Weights of a small encoder-decoder audio transcriber: 11.9 epochs.
Rows from block 8 of the audio encoder of a small encoder-decoder audio transcriber, named by matrix and row number. Rows with one number within an expert belong to one neuron, the router's apart. Each number is 128 + 32 x the weight over its row's rms, rounded and kept within 0 to 255. All counts start at 0. Numbers have three digits each. After the name is the row's rms in percent of the matrix's.
Before each expert's rows are labels from the 100 clips, of 14976, where the router gives the expert most weight on average: "strongest on" is what is common among them. Only what is clearly more common there than usual is listed. The data: read English sentences (LibriTTS-R). In brackets: how many of the 100.
# router: router (encoder.blocks.8.mlp.router.weight, 8x256), inputs 0-85
# gate: expert gate (encoder.blocks.8.mlp.gate, 8x128x256), inputs 0-85
# up: expert up (encoder.blocks.8.mlp.up, 8x128x256), inputs 0-85
# down: expert down (encoder.blocks.8.mlp.down, 8x256x128, transposed), outputs 0-85

# expert 6
strongest on: the word "and" (62); the word "in" (38)
router.6 117:175113130184130127169120098169087105069108188131068106118135089084078127150179095145107114139127150157147161094083153112125098165141133107160090191137128152058148095126102123102139135110129138121098157133095138112095188093158101131159096169105101151115115113
gate.0 102:144138111126144099177126160119186154128095092145133150098145180130096124121115110116116159135216098132086156114140122157149148146140182085081118114120126183044167107169157043139146095121115110162119197144166146159135174110127154171138142093142137113083122116
up.0 102:161134183169163111218045134156146176118074088195115131101108119152107124140130129103160081133108117118129125179137160155143189188149176100085100115164137152075164155160169141140159158112128093159133085101152161143112151087126032135119154114135114151154219126
down.0 105:110104137136129128099078138154136129125167202150147114075134124121139135113156150105064111171119128117140131104192156087111141097151112092161128098158134104182186136168141144103125176105060101156144087166116089125164110182174149097141130180119138124089130174
gate.1 108:133184146103087164161164137137120171165201110130155166107111129166081157096110105146153150144091153192077119113156149144113159183093114208152098160102114181125100184109116150193201157108190137089089108134151098185101131141141105181071143118119104201180102149
up.1 110:139134150168141104179143112100106140137099115116105160159109149123094083182108086123194076105084154154091126127089089094159159201150140155153102172141077154112084163090124150130168125086208139105113140135081107113104139148121103147115125142115099198153165134
down.1 109:105102130156104113120083128110091138114097125093076122135146089171111101136087122138184122107095137143122088137150131105173084160126131152180056187165099073081132133141097152162168125096145171076084115145100109164110167164115110149143135101125089117187122128
gate.2 099:155127134093159111085124194110158140168126142127085091160122105121107136133138152128113142158142177168124079153104147127120111109129101174109134129125139155133128138146119108134142231155141117121090165104145136108112150108068137158124116117112148154090124104
up.2 096:111099103108114136102106150107109116123070127112135165167124134093108135119126148103095163100128114152142121198103132116133147108088095164083118120150110127082187057155094123096174080080097149052158168117137176146076094147119137082152125129102214172102148088
down.2 096:140156159138137112126117176162147096137118103121109141086117126122156130157151144109127133117127173192181094165141141079157105138119163222144163128107160128142076175151110101077120142098138177079080186102102137135091128107141136158171097092135169123132139140
gate.3 096:099116091063076163151124101165128119157154143115131171155206145132148178063080126164119168162159090147103137200123174121139118178055125136152127170159084115117100122180141090108085171064157133077149097160158102146145122113139177180155169147080165164117092126
up.3 090:141134135127096146134070141116115097107135109149112132111114101066122123174165154138097128173134111126141146113103117111134061104133086111124127106157109122150118119166128113131047154134113165073132083125130131138127128119159088071157156163105132144114104140
down.3 101:114110186160145105144182178095118140112099112157127135088105125118138151124172099075140106107071072119102098143157077086118157126166104108118122143073184101135161100108081148054107127160146086129122088089084123114100124138127114116073180084093130099154099143
gate.4 106:089177114112056115126079095161147092158123102163142088099151141110106116120130103144145164141180144130117082065079134188117066118188115161130185143136125157089129137127133129129165161035164180163140155137187080135173105115157087145127127155124125147087125080
up.4 106:148098160099129108216096133167151077079145142110163172130103107162112114122078164097126098146123090152136103140095110122116124127179085099111135089129098154112098115167129113150101179139136070069085060176169159145126114132139111129131143086136120088099071145
down.4 110:137124108109128150115136106122180120153078140121170079159118047115113104114106169150128166159090100165106119136156100148111153056148095101095192169126042143175102126120103214103142099116119050109131137129111148143155101164111139105129156077120156156121103173
gate.5 091:124117117110189152079194127129076138182040114131133132179198111131110156132188099183100158122170130127135146117088129078079167167117116123103115126087095171140074035177122108092122138100150141124082158071099125079175103118151152141107125089046161175146152094
up.5 094:082066148222144098139067150021125174088096133136089156181129150126167102119118167123085102151128134113177104123099122152090161134137184122098142113112135096107162101148127087139110066148082137184158078124097142104090167180124124163180162146122160086106127173
down.5 100:115142124059122088146144173153124162125176148158148123103139099153149135105102103092115125087132085215108133090131112189145123064089159185101135150190171114117126120170151171139122114148106196136136125115127116180106066168147183172192150105142186085114122183
gate.6 088:128138115087144181111192125155119166122119144106110125160171166193150181096104140176169092118201178142159100168126126177092141156129184174081125138152158092186104117169075132172161123048137174067119148104104168124159121151130109160143133117130160173144170128
up.6 091:151114136182126131121126127110116107113089108116113112130137094109087147098085141114122100138080151141151077132164142160149134120116143159111088126107145117144178133092134138124142091144139172149126163086148116072145152132148104192113128110106104102164151124
down.6 082:095112172091152095134079186114178126118156156092136107102173108133102113119106152163100078207133136117145125162170143156098103116170125121088163147135122152178070179210148106120140103142148151107120150160099101199178148127139106106074213093180078102108181118
gate.7 100:125154118095155140118157162155133138134107119124122156166192118106161132078161112130101138126154093175132159116119073114131122084136083151073155110136078152134132110127117129110138162091142111114160160116154137156164058103090198164083140122093069120146135115
up.7 092:127092084118168103191131151127095071085194180126112136187153083098138119127113106116172174105167126180144184148079112071167109088155075196128146185174118144057103113109150074140112079119127117088131165126128140130167088125117189128148138113151067121162098051
down.7 093:155090084127111134131157118146126143158138170082087128117134069122120100190146150145200167063138120130119108139127160109149118098106093231124118141157143126155091115126131146140087148106127098126124223118099195159151203092070108166129094139154109077150107130
gate.8 109:133177110057074192091138101205208086201098107169165094060116142111109123093170159127073125129205154110101080108152129101094075132188112147093153168094113159115128128129140095128157130077170085128163160122122099145126110112165076154127127120131090130090123108
up.8 112:132114117117155101119151127097064142106161156100049162156110116116096114176081111160153131134111151059147125141077120170141112158107094107155094144077141093124129104052122116140161110198120158109085216115164098102108164155069188125086147107157115131154142163
down.8 108:118122112124187075112154116112181161152152153112169119136145103144126113137070065073148105116077112162118166143105153152167096110113200141113083069152125107140153125068125192132105109188118143158125105118099110122082105105102174148090099124163159094100182173

# expert 4
strongest on: the word "that" (31)
router.4 095:042107145107060126139097090089149126153133154084179102134121108117113178150082171125181110186120080138118157151121114117096135104147125155127149096127093186175094169174171147141142148109122131152174141103130090160149113117094144099136143125108135136095129170
gate.0 102:127139175127140120126119197113106055092192108124108165185104140167065169105138118110126104097155114119140082166098115108168101148166092126121166170119134125066120144097156122107145161180118131087071177094202128103071119117067157162107112081185132113086099085
up.0 104:106115090127129152079149124183105142129114095128102094129153165120114118121176162165092114119107188146099110094163149136112073151132084158178086171120188114108088106139131130125135136107193116126103123150146176163106139129133076166123171153075078152255132139
down.0 098:143138160113156147165112109138152136084072065145089134089140144127169099141155124103096154100105140044155110103158133128193116176135171062133065111098062159088108118076073181122130194152188096169140171142092113114158147079092061126112125108129097142118128165
gate.1 107:145133120091109156090158141131158146139098114152120135172165170201143100103135094166074159067117116126145137183168109121090187188093130073094091101117132069127128103116095148107119137124167122165123145153135100076194139123150099161130169087119114127157122174
up.1 098:172151210124149110137112121124125108109168147118152068165128061120066172113057093120116146113190146130155112159131148172071129184147148166120120145080051152140131172171131105168120177130133114100121166119121137162114184109131150193142117073118151147081069096
down.1 099:129173157114151140149122048096139110190107152109151119115156085130133120146128130147146054091165178163086113110085122112130092159148154166106152203111142147111043099172160154139136162105146081082129162136128176147151107150076115105074087134081166105159086120
gate.2 095:143160108170116134122113161144104114122095148181120122128123093087095154134186122126112153131128135195085188082101127098103142157182112141139126156085113148118135092153140120036151104036161144151122103135190130182084152097140139133130146108070184194162135084
up.2 099:122150123096124083105130139093136142176106142079151105073133126131213136165122098076092113148109161072105110151162078112142130111148106120084121133145122108128156124132101203121083205147160123161125085125000154154111144170123081137162151186134134131071160166
down.2 095:135146106188113192133134078166131127117115117169096146159144159090144125092163136174153129122111115155087139167082182061041172156078079161139135080045160134179080142123053090118187073132158075124113064121144123077120158138138090124071112158069090174128130125
gate.3 088:123186191072116194106154151114150107133147094133162117182106126133130142116118103124135093085174150142151051081098091145149149158120163175091145121128105151103098150119120088142117192064184173120136164128167148128155109170150123191153079103137128170133085099
up.3 077:165130088098119088122141117138156141133162127080102114115167153054170121127112035090111161160129107066111147146123150155098125078168144147143143163152121105185122178146099150188124128059142210093172149164076179117119136155199093127147121117149139121098112103
down.3 075:134144155131126087179120157153117086152145143168150153183077091148131120139110145078145160152104120115126136209107096151060129098153023149146155090107159187112158189150157106080122145093065157134177124151058110168175115098115140152153091109164119082130123115
gate.4 105:120134182119137193166100114129198126123112089166124120115120150108133103141164108140144080133137143185134099135130097095147114192165154191133099129142117138133162153118167107104092128143176133084155139138134138096140098109136104121166056168155097095121153100
up.4 107:105131110156133126103072123114109148137138117067165133231142185162115104117101117129113151137126102075143173132080129118116160068179044080133132109126137066185144133147125125151083120096129097133128137123090138145150131210098135114132162076141150118053131186
down.4 098:098098118095164097156139121156139112137155169123139172148128134093186113145054112113162147167144104047113130124140154090127107131112172067141077120075064147152113101143141042086139126110165075187096135165169093113110163172144140125086153111130128124117091117
gate.5 102:097124120133140110160130109149145106113124095162154135164198127081111164113146120153170116198099093125168151141087140080096152094088125041157174093112074146133197101137147131103195109112154175122126062110186086137135095098192118106129135156149144146092183132
up.5 102:148120066208117084120120089123090127142185232170096111151100122110161129149158111102083197139083117110121177150124143110146154125120131133148144111102142127172136144122142101056129117157142071132153103122109149147069154182084129133165184167139155144124131130
down.5 100:123138121102183099140136144098118181133158098143146104183127159142130146154145069106207187087171107135131111120106113116141153107118154119064154164170063130138138138013177137161172141079095087134163117057136213086130141151111172128098044097188114117160133144
gate.6 106:143140148116085155109121185129131115139120096106080121089067153108114101146104110137094193132121132102169105054131132188086167108109107126131137118134171101106087178155119106135085153114155131122106184196128133137127174119113130125141205090116045176151104127
up.6 118:132082068146159124128153103165134141174080168137175085138150123153095161166186126141068099129126122181139131136132133093103164111111176139086081119127154158128170085147083117126117166175109103202176186111123134117115142178134098151171127140108135086130169159
down.6 112:136154052085112116128177123130123175148132187107165156132156121153246159071139108070155138116150096169107171160135138093083152102145116176142074074122171130136102065162046176099086110138168126130135161092156142143122101107129197101137158105109132142146099123
gate.7 101:106180102161116134170054124162093096074143086120157148153182066098089138092160146145085156162143134096115120135085117126172121163100159080119105122107092140071149091168103093179155129119170140197123103130148113160116101146070130125091152085137161210097086173
up.7 106:077146123167133100135093180146154146102169109157149152095072118074093106142130147114162077152188119099130140165052089114114093098122153069142147146084136162119165088157116099113172119145175165124110108097097160185112123115131139127185170145107171147053107159
down.7 102:165106148102131155174106200150111113133170150149147161152110092149142184109125122064122157164136096131188160132148147115184110093157126113137092159137067105120156134160175134133194155110093114131131137128137090159145089130170109102160140184101176087192081151
gate.8 092:074156143154126149161147169142127131159058083193149136138170095101159132122214113140129142116168105099105158124144114133159083123094165101144184066067095152096129129160166100150199146084171089127068134157161082117136121096166104135126102122091099143102144052
up.8 092:162138115135153144053105110089136104168133076092184087143134223118127050099154137138031142148118126119099125091169122143162149143097149133097148142165134098109148152111124085129104122122090052113171150152064175102156094153097125141101053101118162107095078104
down.8 092:138153120123183092152108133170133197176087156167160047137118152125147132192076138153163149149111148185174140108105143124106198123138096206150128131117163172204135127117172127168129147145158118114151055111091151159110117122076103141163126150106125116080181181

# expert 0
strongest on: the word "of" (56); the word "his" (26)
router.0 099:126147153111140093069139203143112145171191078169185086138141119123151155090156179100079100142166157141150129157148110155082103104120098153113179138140153129112100199160107168122134143092150141137116121100106131120137032145153155108090162084132180129158125149
gate.0 101:160139136140081138138092129150088167116097072207169110161159070171142128186138138139109063104154163126125137142097093143143165085099186168038144042162122152138198098113180165148170131098155179144143114093180070172143129114161122158168137137138171154168199177
up.0 099:078125137039142157141174081107187128175173120095136108125086147149071122154114115141174069145095133165114113114179171173096112137161119176117159162159152175161101186061117124207080194108160166089137111111145184086100159136171111137138040172173130107153134114
down.0 101:144119125082126124108144127159115113141082114200093158144137140117114151134142111147119146120144126090126195111099042113167125119152154089107123083058122085088142070183064119102184066110114125158144118122047106179161086124160141098139169132134127184106131151
gate.1 089:077190174144072106156138081162127138180146105102122166087128147123143074143113116161140115165141148149119066131117152156093114090119120145113149126099131100154132154137124081194152169073126166062144174168086146095126126186162116114134053113173134137106137116
up.1 080:142182132153175126144130167093177121149122142194150070091125082116167083102217202057130113138057136126109142098155105143130087085139133072075150124150103121135096179145181094077107109166114137139131136097144179114079098104169110111107156147151091083061172116
down.1 085:098142129194157109111143147133150179180132119124159123117178136118138120153143081112164163129090103144115178088107115149128132076134120049138150109167128134198146129095214137086090165141118154144143081116197124139136103192113117183139105179156094090146123130
gate.2 095:131114164098144124052164152100203136140120187150089122140157191144088097107141147120131096150119160185090101112126066121078105142138103121139159122075156077160074118144078134110137172125196114121078207126160138137138117117148099124116167046117110151131134075
up.2 102:113129160100177132033173142150231191129155139179115100116149195111085134121171154120100077163108150164106052132156079115082106121087096106161146117087119120169082146141104115118131197143197101155116183117132152142129105168122125115128161086131088160152133097
down.2 098:126109134102142166124163120168101136132134117135139111096032099123168130192113142152135133127098108082176120137077178132152149194145126140133185155127131119130082154149114175128185109166077143081137121120151164132109165098145127096118182093132138110096124072
gate.3 086:143157141100149175117166107168149147079142116137109123122125147142144142078112115113143156132110147093140088165064097112140108185113095091144102125127058121166108111101135168122164081134174096141151133102181120102165126148058145128052120171148102133087151148
up.3 086:131101167113141180178129108121150102070131180094133150116199109186100123115095117156145138138111084085119186147162153097171158124155140129094107073190114087078152065164144143164119123143094129116096091132161105131128117119150112087154099103124133063122138074
down.3 087:119111099120138113156144175140108179126171129085122107132142103129171154154113147134153142183110133111175208082133117151111079099168107138130115120209097160196086167176134142147145154138145130125147142105139152118089079072104164163121121125120163081174138100
gate.4 112:134172131148122120110157129160162135097103139092107101226195136077084165102155111141135141113127117125100138146090144125108125146150055122175141113101079164045124144110065095134110172073139146124101061100126113104151109120141151101125126183133158162116154139
up.4 111:098146113127143108125196159149208136107180154177122094110153170141077140150134120120146068204128108138119144130104141167145102088162108102107135143127153150085126143159078107133099112118124140145132109096173080190085123084159131105141146157196133150141156091
down.4 113:177165144107070176149147094188109150145113126112145122101090098136158113107114145108167101115106126127084105129132139156154167139167153146173109090159115090177066138143055169130138117177144135130096120190065149162090148080123130141093142119109125074133118162
gate.5 092:157135098165111181120089172134122129074139171112120184188139181139096120064125120160125165124139178168089157103129126119100038158114099145199111164103141164037130105122134144135105114115085173103129137131112110162168110112106145166097090064078128102143118110
up.5 099:095127131128103115119183139151153108114202116153079142110138164172072100155054098097222108188133111174127135155078152175116087116112055097070137158161178142104145135073131106120142063118122163137145140119134128178124169056135132124138161109127062153224134114
down.5 100:134080140138118088129129059185098118090150122127121056132153118142106147119080117178103111089143196116131157084123139153128140144147134166197100134132160130084106100141115146138140124064112176120095087110111126205140178098184105094116146102094136161171135131
gate.6 113:152154147111065146145123074141101081117082116054135150145088087185116144110098136148121145068106162123164126157168131058146133147151088127123156129071046129153073155140198148058102159102150098109125104096100104165186123138101079111105138143089143144160129076
up.6 116:111152149105162074152117200131142133123122167044119211132144136192172158081170163098073123075144168159165124151162127135156125097124064128135126150108140122138090103192122111092102120153136183101082131108043118130157063124112127109143164056147113097096138145
down.6 109:106109101086166127153147152050179131144159077035163187103136091125105149091095113131143146120146082166154182169157082135141136081107116167081138039145092186104162116114134103094103122114130100115126166075158140146123059106106179105134125110142125135111121128
gate.7 098:166140144182165024154140133101143209125158121170113123145124144145078109139133109084116113130104109174164114076142107137156163084103126095159105166145181165134149134107162165129138099150197171178135112080117113138064146092150093156128154111160119190143186184
up.7 098:164122159147151121143125112119149097149127058207134135082159166124115092109189126103107136136165114113139125072097114115168140065124181124106100071140190139178185110136162126131185087186159106183132140130102133158115093134213094117141093162164155125079099156
down.7 095:120139122091118180123131082199064126104107109134095134102161078114148158142173086128126113160138126088076107088091152169115096154134131175125138147053104094102151130119106102122133098102142086086192170130155159112103118080152093179029131146141074108128108081
gate.8 109:098120105117078136115166139113181095115154103118106114118121142129129101152115094132162113091134085174129142080129163159086068101144112191171169104136120084145153180141208065156130146094147153155111130191157092175150162089151157085151122118137179098103063063
up.8 107:046118139134113141110049131114156122132174094126125066124116121127067138215124089101117122161036191162193124077099167136127109067112110078133140142180134115160146191142229103137145150137128106144134116138104177144169121181132104133133115127172102112089117108
down.8 116:119086167173082124141091155111127120120168076132105127094130091098177117192194131088152152167130104136140136133100141162110084087139108112164183140123137092154115151175173102136160154145133159121074099137141111095118130164170160093178118162148188054094112071

# expert 2
strongest on: the word "you" (35)
router.2 102:144153116125174109166085127117140173093114126145134058115086099185097117106103107105138124100134143119100058129138139135138156136117129087130143166117085113135171131076123157178149092159085117161139129073137212077103125129087101193097127076179097152141179139
gate.0 103:154127095189096140198118101181083071041148140152079158091125122143122128083078171151132123174128069082087102100095174174193081179164173113140085149145182160110139120108148178160143106139131169182123131140166070156124164102133101138158180143170123087134112159
up.0 110:130095106168129056132113145156128095149175151171111121154106147119078149123106101121129063174109079120124085168052150099110169093085146106135124153101117101087140117156170109124174067165117117145085094111193092133051178146170143101129104155177202120070106135
down.0 105:150070138101077128169119152132079130133145099088127071055173100108135142193149186131131155145176146109205068201178099130124160129082104114050099118172131160168139124188108167201128156163157124142146177116102123138181147091149147120153088145121149084142120129
gate.1 093:118099137201143124152097097129146090108188144112116085137153114039113145075119157092069126174195099133098136127121121133112102126145085130124146081108144139130144150116179120097074128153114105151155143120098095107148096167149163179113122202103143106094102126
up.1 090:127119085062140094134179100139126094154085109102120102127150136093157156174126111149126166107135153117126152119183087067093115132129113094140081124104125110136092104165086091115095184092157070067159128116111133196089063159095137090165158150088095141149084099
down.1 095:172087135080120165086084128151109153142155108155153158141079121155131089069095178100162036153081093173110072129135078139107171111171155114183146071105100072156104094160077153133132110091147121139121115175125149103105124135113075115097124116138129129144153161
gate.2 100:055127159159125141105125116136124147111121180093074058164158146136094137168103108149055073162096181158162103100112152134069101085163094127170100129170154094167157120122091130101093184109162129131124113109085176104152176178131070123141162113086111168123117174
up.2 104:117120156135082143154179095082124102130167139133167212079149131202195089072131158142118145136186086116114136111161103120178133118144153131103129122141194168103110127146142154130103118183098162144183166203093054113167052102125156139134102141134078102162131079
down.2 105:078192149079133166118137201187127150110131066176145169073158154124122118104187146150134098134106091135154124088141153121149108167112127157105082106138138119157147124116124162101163086116149178134080117094122113120111087047187081127116115117152093127191129110
gate.3 100:117091076118108161133087125147162137102083175103105077189178114146090181127153126204075104137123121162166122100122150119110075091102164150067110134124156091121136100161099091163135143090118161096096168138116129082132143127102095182171172143124108116146142134
up.3 092:133088146146107196115149104156111083087128119149126180124123167048143086099121165169130135119177160185093115128119109123136121168142143167151159148147152190136126143071109101115106058102140150144180117186153097138182110085137134079112098192149170096134097136
down.3 097:052154166147165127131156154121091150113146105198115092135100140170129100123134062135147128068118160112140106049155106137175141168121133110104110128183206146134135163112170113176145179080119202174082085120211159120109133130193114086140123089176138157177144120
gate.4 103:120123128138110146156102105134106120138112112101100146120200115118162160112151153175058066166134149137105135108150126118116105112146172122087121117154106096111093136177119136127147170089210138133142098172142072175156125137153094121166157136127145176082091142
up.4 084:139149136213106140124103061177108115140089133142159156113175124134132113105166156153057156182100183122127115100200160109175110096153167148141142105161117130129088164098116150062146073095121105204180101132069120124120095140147074102094120170162116136183145129
down.4 090:121143165103126139147124128190084146132174152080158047097110131114136141081180150157179138147083129168146146104168123141096117170136140156115164135119184184112071195158100165111192164162165139073103114118121116129097091178107112149083143120111096062073125070
gate.5 088:155174128136152149134164120121133155146068127154164077161155069131221209108154088184071198121155116114110218125157112161159134136136120112116125131142123187162103146136193109106110121085159130131166168127162174138137091092149112107083091151080070116180131117
up.5 084:117081136109154076174174131109152167135069133162078087155166104157124124148131104120092142107202145156091158156120118150182076187126144176125107138127079138107080146142174142145126147123162148171116149092125147123166123097134108082117150133113121140095144096
down.5 092:082144168128161151193174157142164090102153129170105154143129141100202139130091028120207113094157142184113177166130175166066105104142154166090188097126114156149114107123117119067087100145102162072088145078090110106150159112159181101114164131154130101151127092
gate.6 100:190126120120093161135114116142084099082090141122105136133139152093119140128170167173128118131132092123114111089135101156113083128184165117094129104115119082102113159121025100139186127097152167127160159152116145089082149158120117136145144096122161092127097158
up.6 103:139207106100147098090106154168151150111130138128115132103112193090133137145106133137125120197127099130138044113134149142163124143148115072160144121081123110095093088148119078071163148107131102106088129109125157153089122151151170110099187100157099148146117129
down.6 103:187089140129136073161093124151140096111118155102084146078082141080174088145187138110079073161115086103164120180105175139160179093140128135142139063148143133132132118162090150153195131134164144132123134107158145109117139161139119075136151122127152182084066175
gate.7 086:115153150133126154122123101118138138123159124119145144086157134094114114125164132155131122097081133200132077101140140107159133128165189182162113142054064089106087168129146154137171157073157182101112035144165132137076174180162127135144109150094132194150143115
up.7 084:180090069138161138163180144071040152117117109168159123099123109145137098156210152136106139173101143104152118080168113139161184097147139157134083125092110093119158197129059128152154175087118177086152153218097189090070157150134129123144140119097150160135150122
down.7 092:098106172102132103121152141090131115113144179156082129077152107151118113130167117127144124124132108149124097114230150155139144118115130122137085133148088118103178086096155124090067123141138110155096187152069152124089150073155090056124084175156136101120157084
gate.8 102:186136125145143147086053152057081121125135132153116123112130114099129149133171109152105143103103083119119120141186098124131148128075143170095127092100121059048100124219116064186134173093117158113157109175173154097139124159107133175139189114054136139104056124
up.8 100:092121117159161122149098151115136109128111139173164115091146107105066094139124178118105157184121161116121076090152120140140095143084094118096116105126095162132190153136139139165141177137153095146160163127172138178113089146115088151087097104147174127094068129
down.8 098:105110100159154086139117131098142113161082160139143093163123180129078133127131141159114141164129137147091086150140063077171126142094078162146107200105130157161117103107128155105112138145153057153180113105142105150132088145117110170088109158058068163133077125

# expert 5
strongest on: the word "me" (26)
router.5 082:090066122103082135085162073108091117119103125140128164121142119161190073136129133180154117112139121092053171189125102138149096119122121140102100127111107138088163083086074174138149085123104127066193129195149110166119119092130169107138128127165133107156136141
gate.0 096:080180140131139180125140080077096169193148072122179145174108072150072108135068100112144077168118110103097117131083123205173098096115153150094087154092115162127121103049146163115161127153159114167153172137143147138121085155114085137078141137165162134117130109
up.0 099:110148155184150180103128145081119171111087091110120130183169112146127119103092107154142127181168144123157156174145127177157128144138102140110178120129128181178142075121101166151114181116089155085147067134143107080182094132115120130152095128142107109130144133
down.0 101:095122146094114154124170148133161101079190127086193104126126139099104082118076116144059111123182161134092120130163094178149120102165136145118174155099122139153120146087155112111096160129138170129151104114064159183184094113105124095134095130095102078071118133
gate.1 096:133139167117155135138117158094160128174175098167133118084095108131152117157164108101149170101134154153111142160128098131160135130131091121098184097131159105135113135122111115139123192138136151081118149124126115170183130139127151163116076118144118088124123151
up.1 095:144171113151196123128138149153162119146136139091175109162178176102103150155119138065111109187099076115153095113120092139079142123134149115097106155103151131135175097167186114126169102167157156182108127075118091088114098094144089145127149128144144102123152125
down.1 099:165067117147056147062125107167088089200166131111110128119075168186188130130112152158086147092139126174136119106068122157084113120077172098132134132168168095101072146107082170129157121084026137096161190151062134142154142139115128111162134107141156111096117144
gate.2 086:126156175128135129115150178127129148126131175149187109170193060141156143105088103105166124086129179105143138107135130118160117098211139114106139073158043093100139087173188162105168161109116084168106097123178096152147090110168156152128157116122117125120141114
up.2 085:158173092053129133106175127146181080097134114152099092110090118138096106124143112100083102099145099133134102125186082110094162131160149137068117125124186109057108114108088114134143105136129130159129253113116115074122076087085148178143130088125102097153118115
down.2 090:137145126071067126135121116119130133093120119089130149131102100153106060114091136118160094154145093111122152149149117171132115108153143152093086125138089112154138148088168152168101087147108139124179101068168157100130107134116071111117076119144105091181171131
gate.3 092:118160152113150174142134139107059130129111039140162109106131092143144117168122142152071142076136134101077092057156128145185079116150147222100122140100151129160157100116136131106159132118129138104185146095135125118107132156089111148067100122156099134100080112
up.3 090:134106042168087163127126138154099114120149158063111158155149116150118144115079152124093166169136124106117132121101171145091132083117117094088167162136131140143138054113050095114164140128117114047081159181145134156107111132145172108104197137101214106104067121
down.3 095:134094175135160159149085146156113120125119084174143177135144130127127130197149115105131124127084148157174183141127116111128122148084205103164055184103152185074116064157133145134180142177090154147154086152147048120117134136118099122112126161093144180158111095
gate.4 088:107140141162192110138110148092138161159186140121154169120156170120131138149113108065147116086148152078146153219133109104141167137216147155120090131140122167133143123051108129142137073173166162129135202081106126084117084068125152171159099128148151086173138138
up.4 083:164115150145085081131099146084134100155107158174057173143135135122118133129116105181097137129096158101124136107149105067108156131089163101109180137135170095097134150152070127114145106132143093105065110150112131125157148120126104083194128088084124154134095117
down.4 095:178065082187181152155119198063150135092117148178153080119148138147155136167108143123116118155143162184145145164136097082113181072125139192112098133195160101095114154128119119172139118186148119078147126135115067055134117088155131130152121120092097102147125060
gate.5 097:081113083129115143143157150102150089099133176126154109113122140149166164133138116160139136168059189136126102123157109115151122179175155158171161105182119101102138166190171133132108137094150131128108153130155127100126168139034143211092164059111134139112083121
up.5 111:179151189109136131147091077098103126096108130087170135173143116130045101125086149135146104122171080101131113184141122097109162087128110088133103142125103135105120123150101148132193093096118106156108123135090096137154090127186087074119106132128135121144114136
down.5 099:140153158121068138112168088076188152160101124118134087156158143211205145093059128166150186163150122075190145162139175127077130094127122100065169138176092126145110109143108151146132164102171093103181174124155152142183105143045161142163136122127094135144113107
gate.6 093:101155187169135148156091172114174148122176080180111093151205083094168155107115110192138103141115159116156151160190120206070133157189129105119175171142100179168196150117083110132158136138123158094134122162156124141110092083118180130118099155179155093169135138
up.6 097:119171140094131207112095152141111101108129102109138119114150146088113134091170109141041082167102178135153123117093122131134109127141136144136190084108112169115128101091090111115142112132145137074150129159090228081136058128133115112121052198153100110073123139
down.6 100:072144108164179089134080129145064152127073096138156101179121113108097138131162170101083105106135157155141162126165120125115115168132111130136115090115127179120187132146016138167100147111100152125134118119119112074079070151160201124095104145065164113106159066
gate.7 095:124130117180149108088175146135168132204104122140125127061105158100207167188191125138142190128128096177165138113155109128131145131094132126140129091142136141111150178131133142127100145152145178157166108112152114145111129127089132156122198152164051146068122104
up.7 095:095143168096188132155125115108150164144127046056168141208175161109080138139120111101167123101160118106150175193059156096123180122090151123148062079110110173188174097093156138108141111143148100139109103069132147131141119082130101095081000155104203112123133143
down.7 096:157150104126070179031170099104116153179088069131141156182134152166180149087136160111115128134116156101165117140150187137103103102137119146097111101149092153103099131139094109166128139074173203106146107148135218087175122144092130166152143132099133151154144080
gate.8 091:099152101125117138114119122127132080158083143157082136092102205141134096134149162121095104095100143091103124147168059123118142105165116110064122134131118113130114082103065098111112141145160079139138125177122100174157091131175114129177129122119049151136144142
up.8 085:105110117133095137110157114120105103100114134136111174104111223157120106067143139175140094163119146079093138121101102084101110154130163148128123095146140130142111067121100122129126101178053067084120155150141131129107135119137194108138121134128093117148117132
down.8 088:069072124087110079123097139076053134120107106105139100178136105108094120131162076137107112075126154119138156119092130133068149110114145108101144138119112142184146099171086082096143143115129125131157095072084174148084161172118188163149147104114113148158121117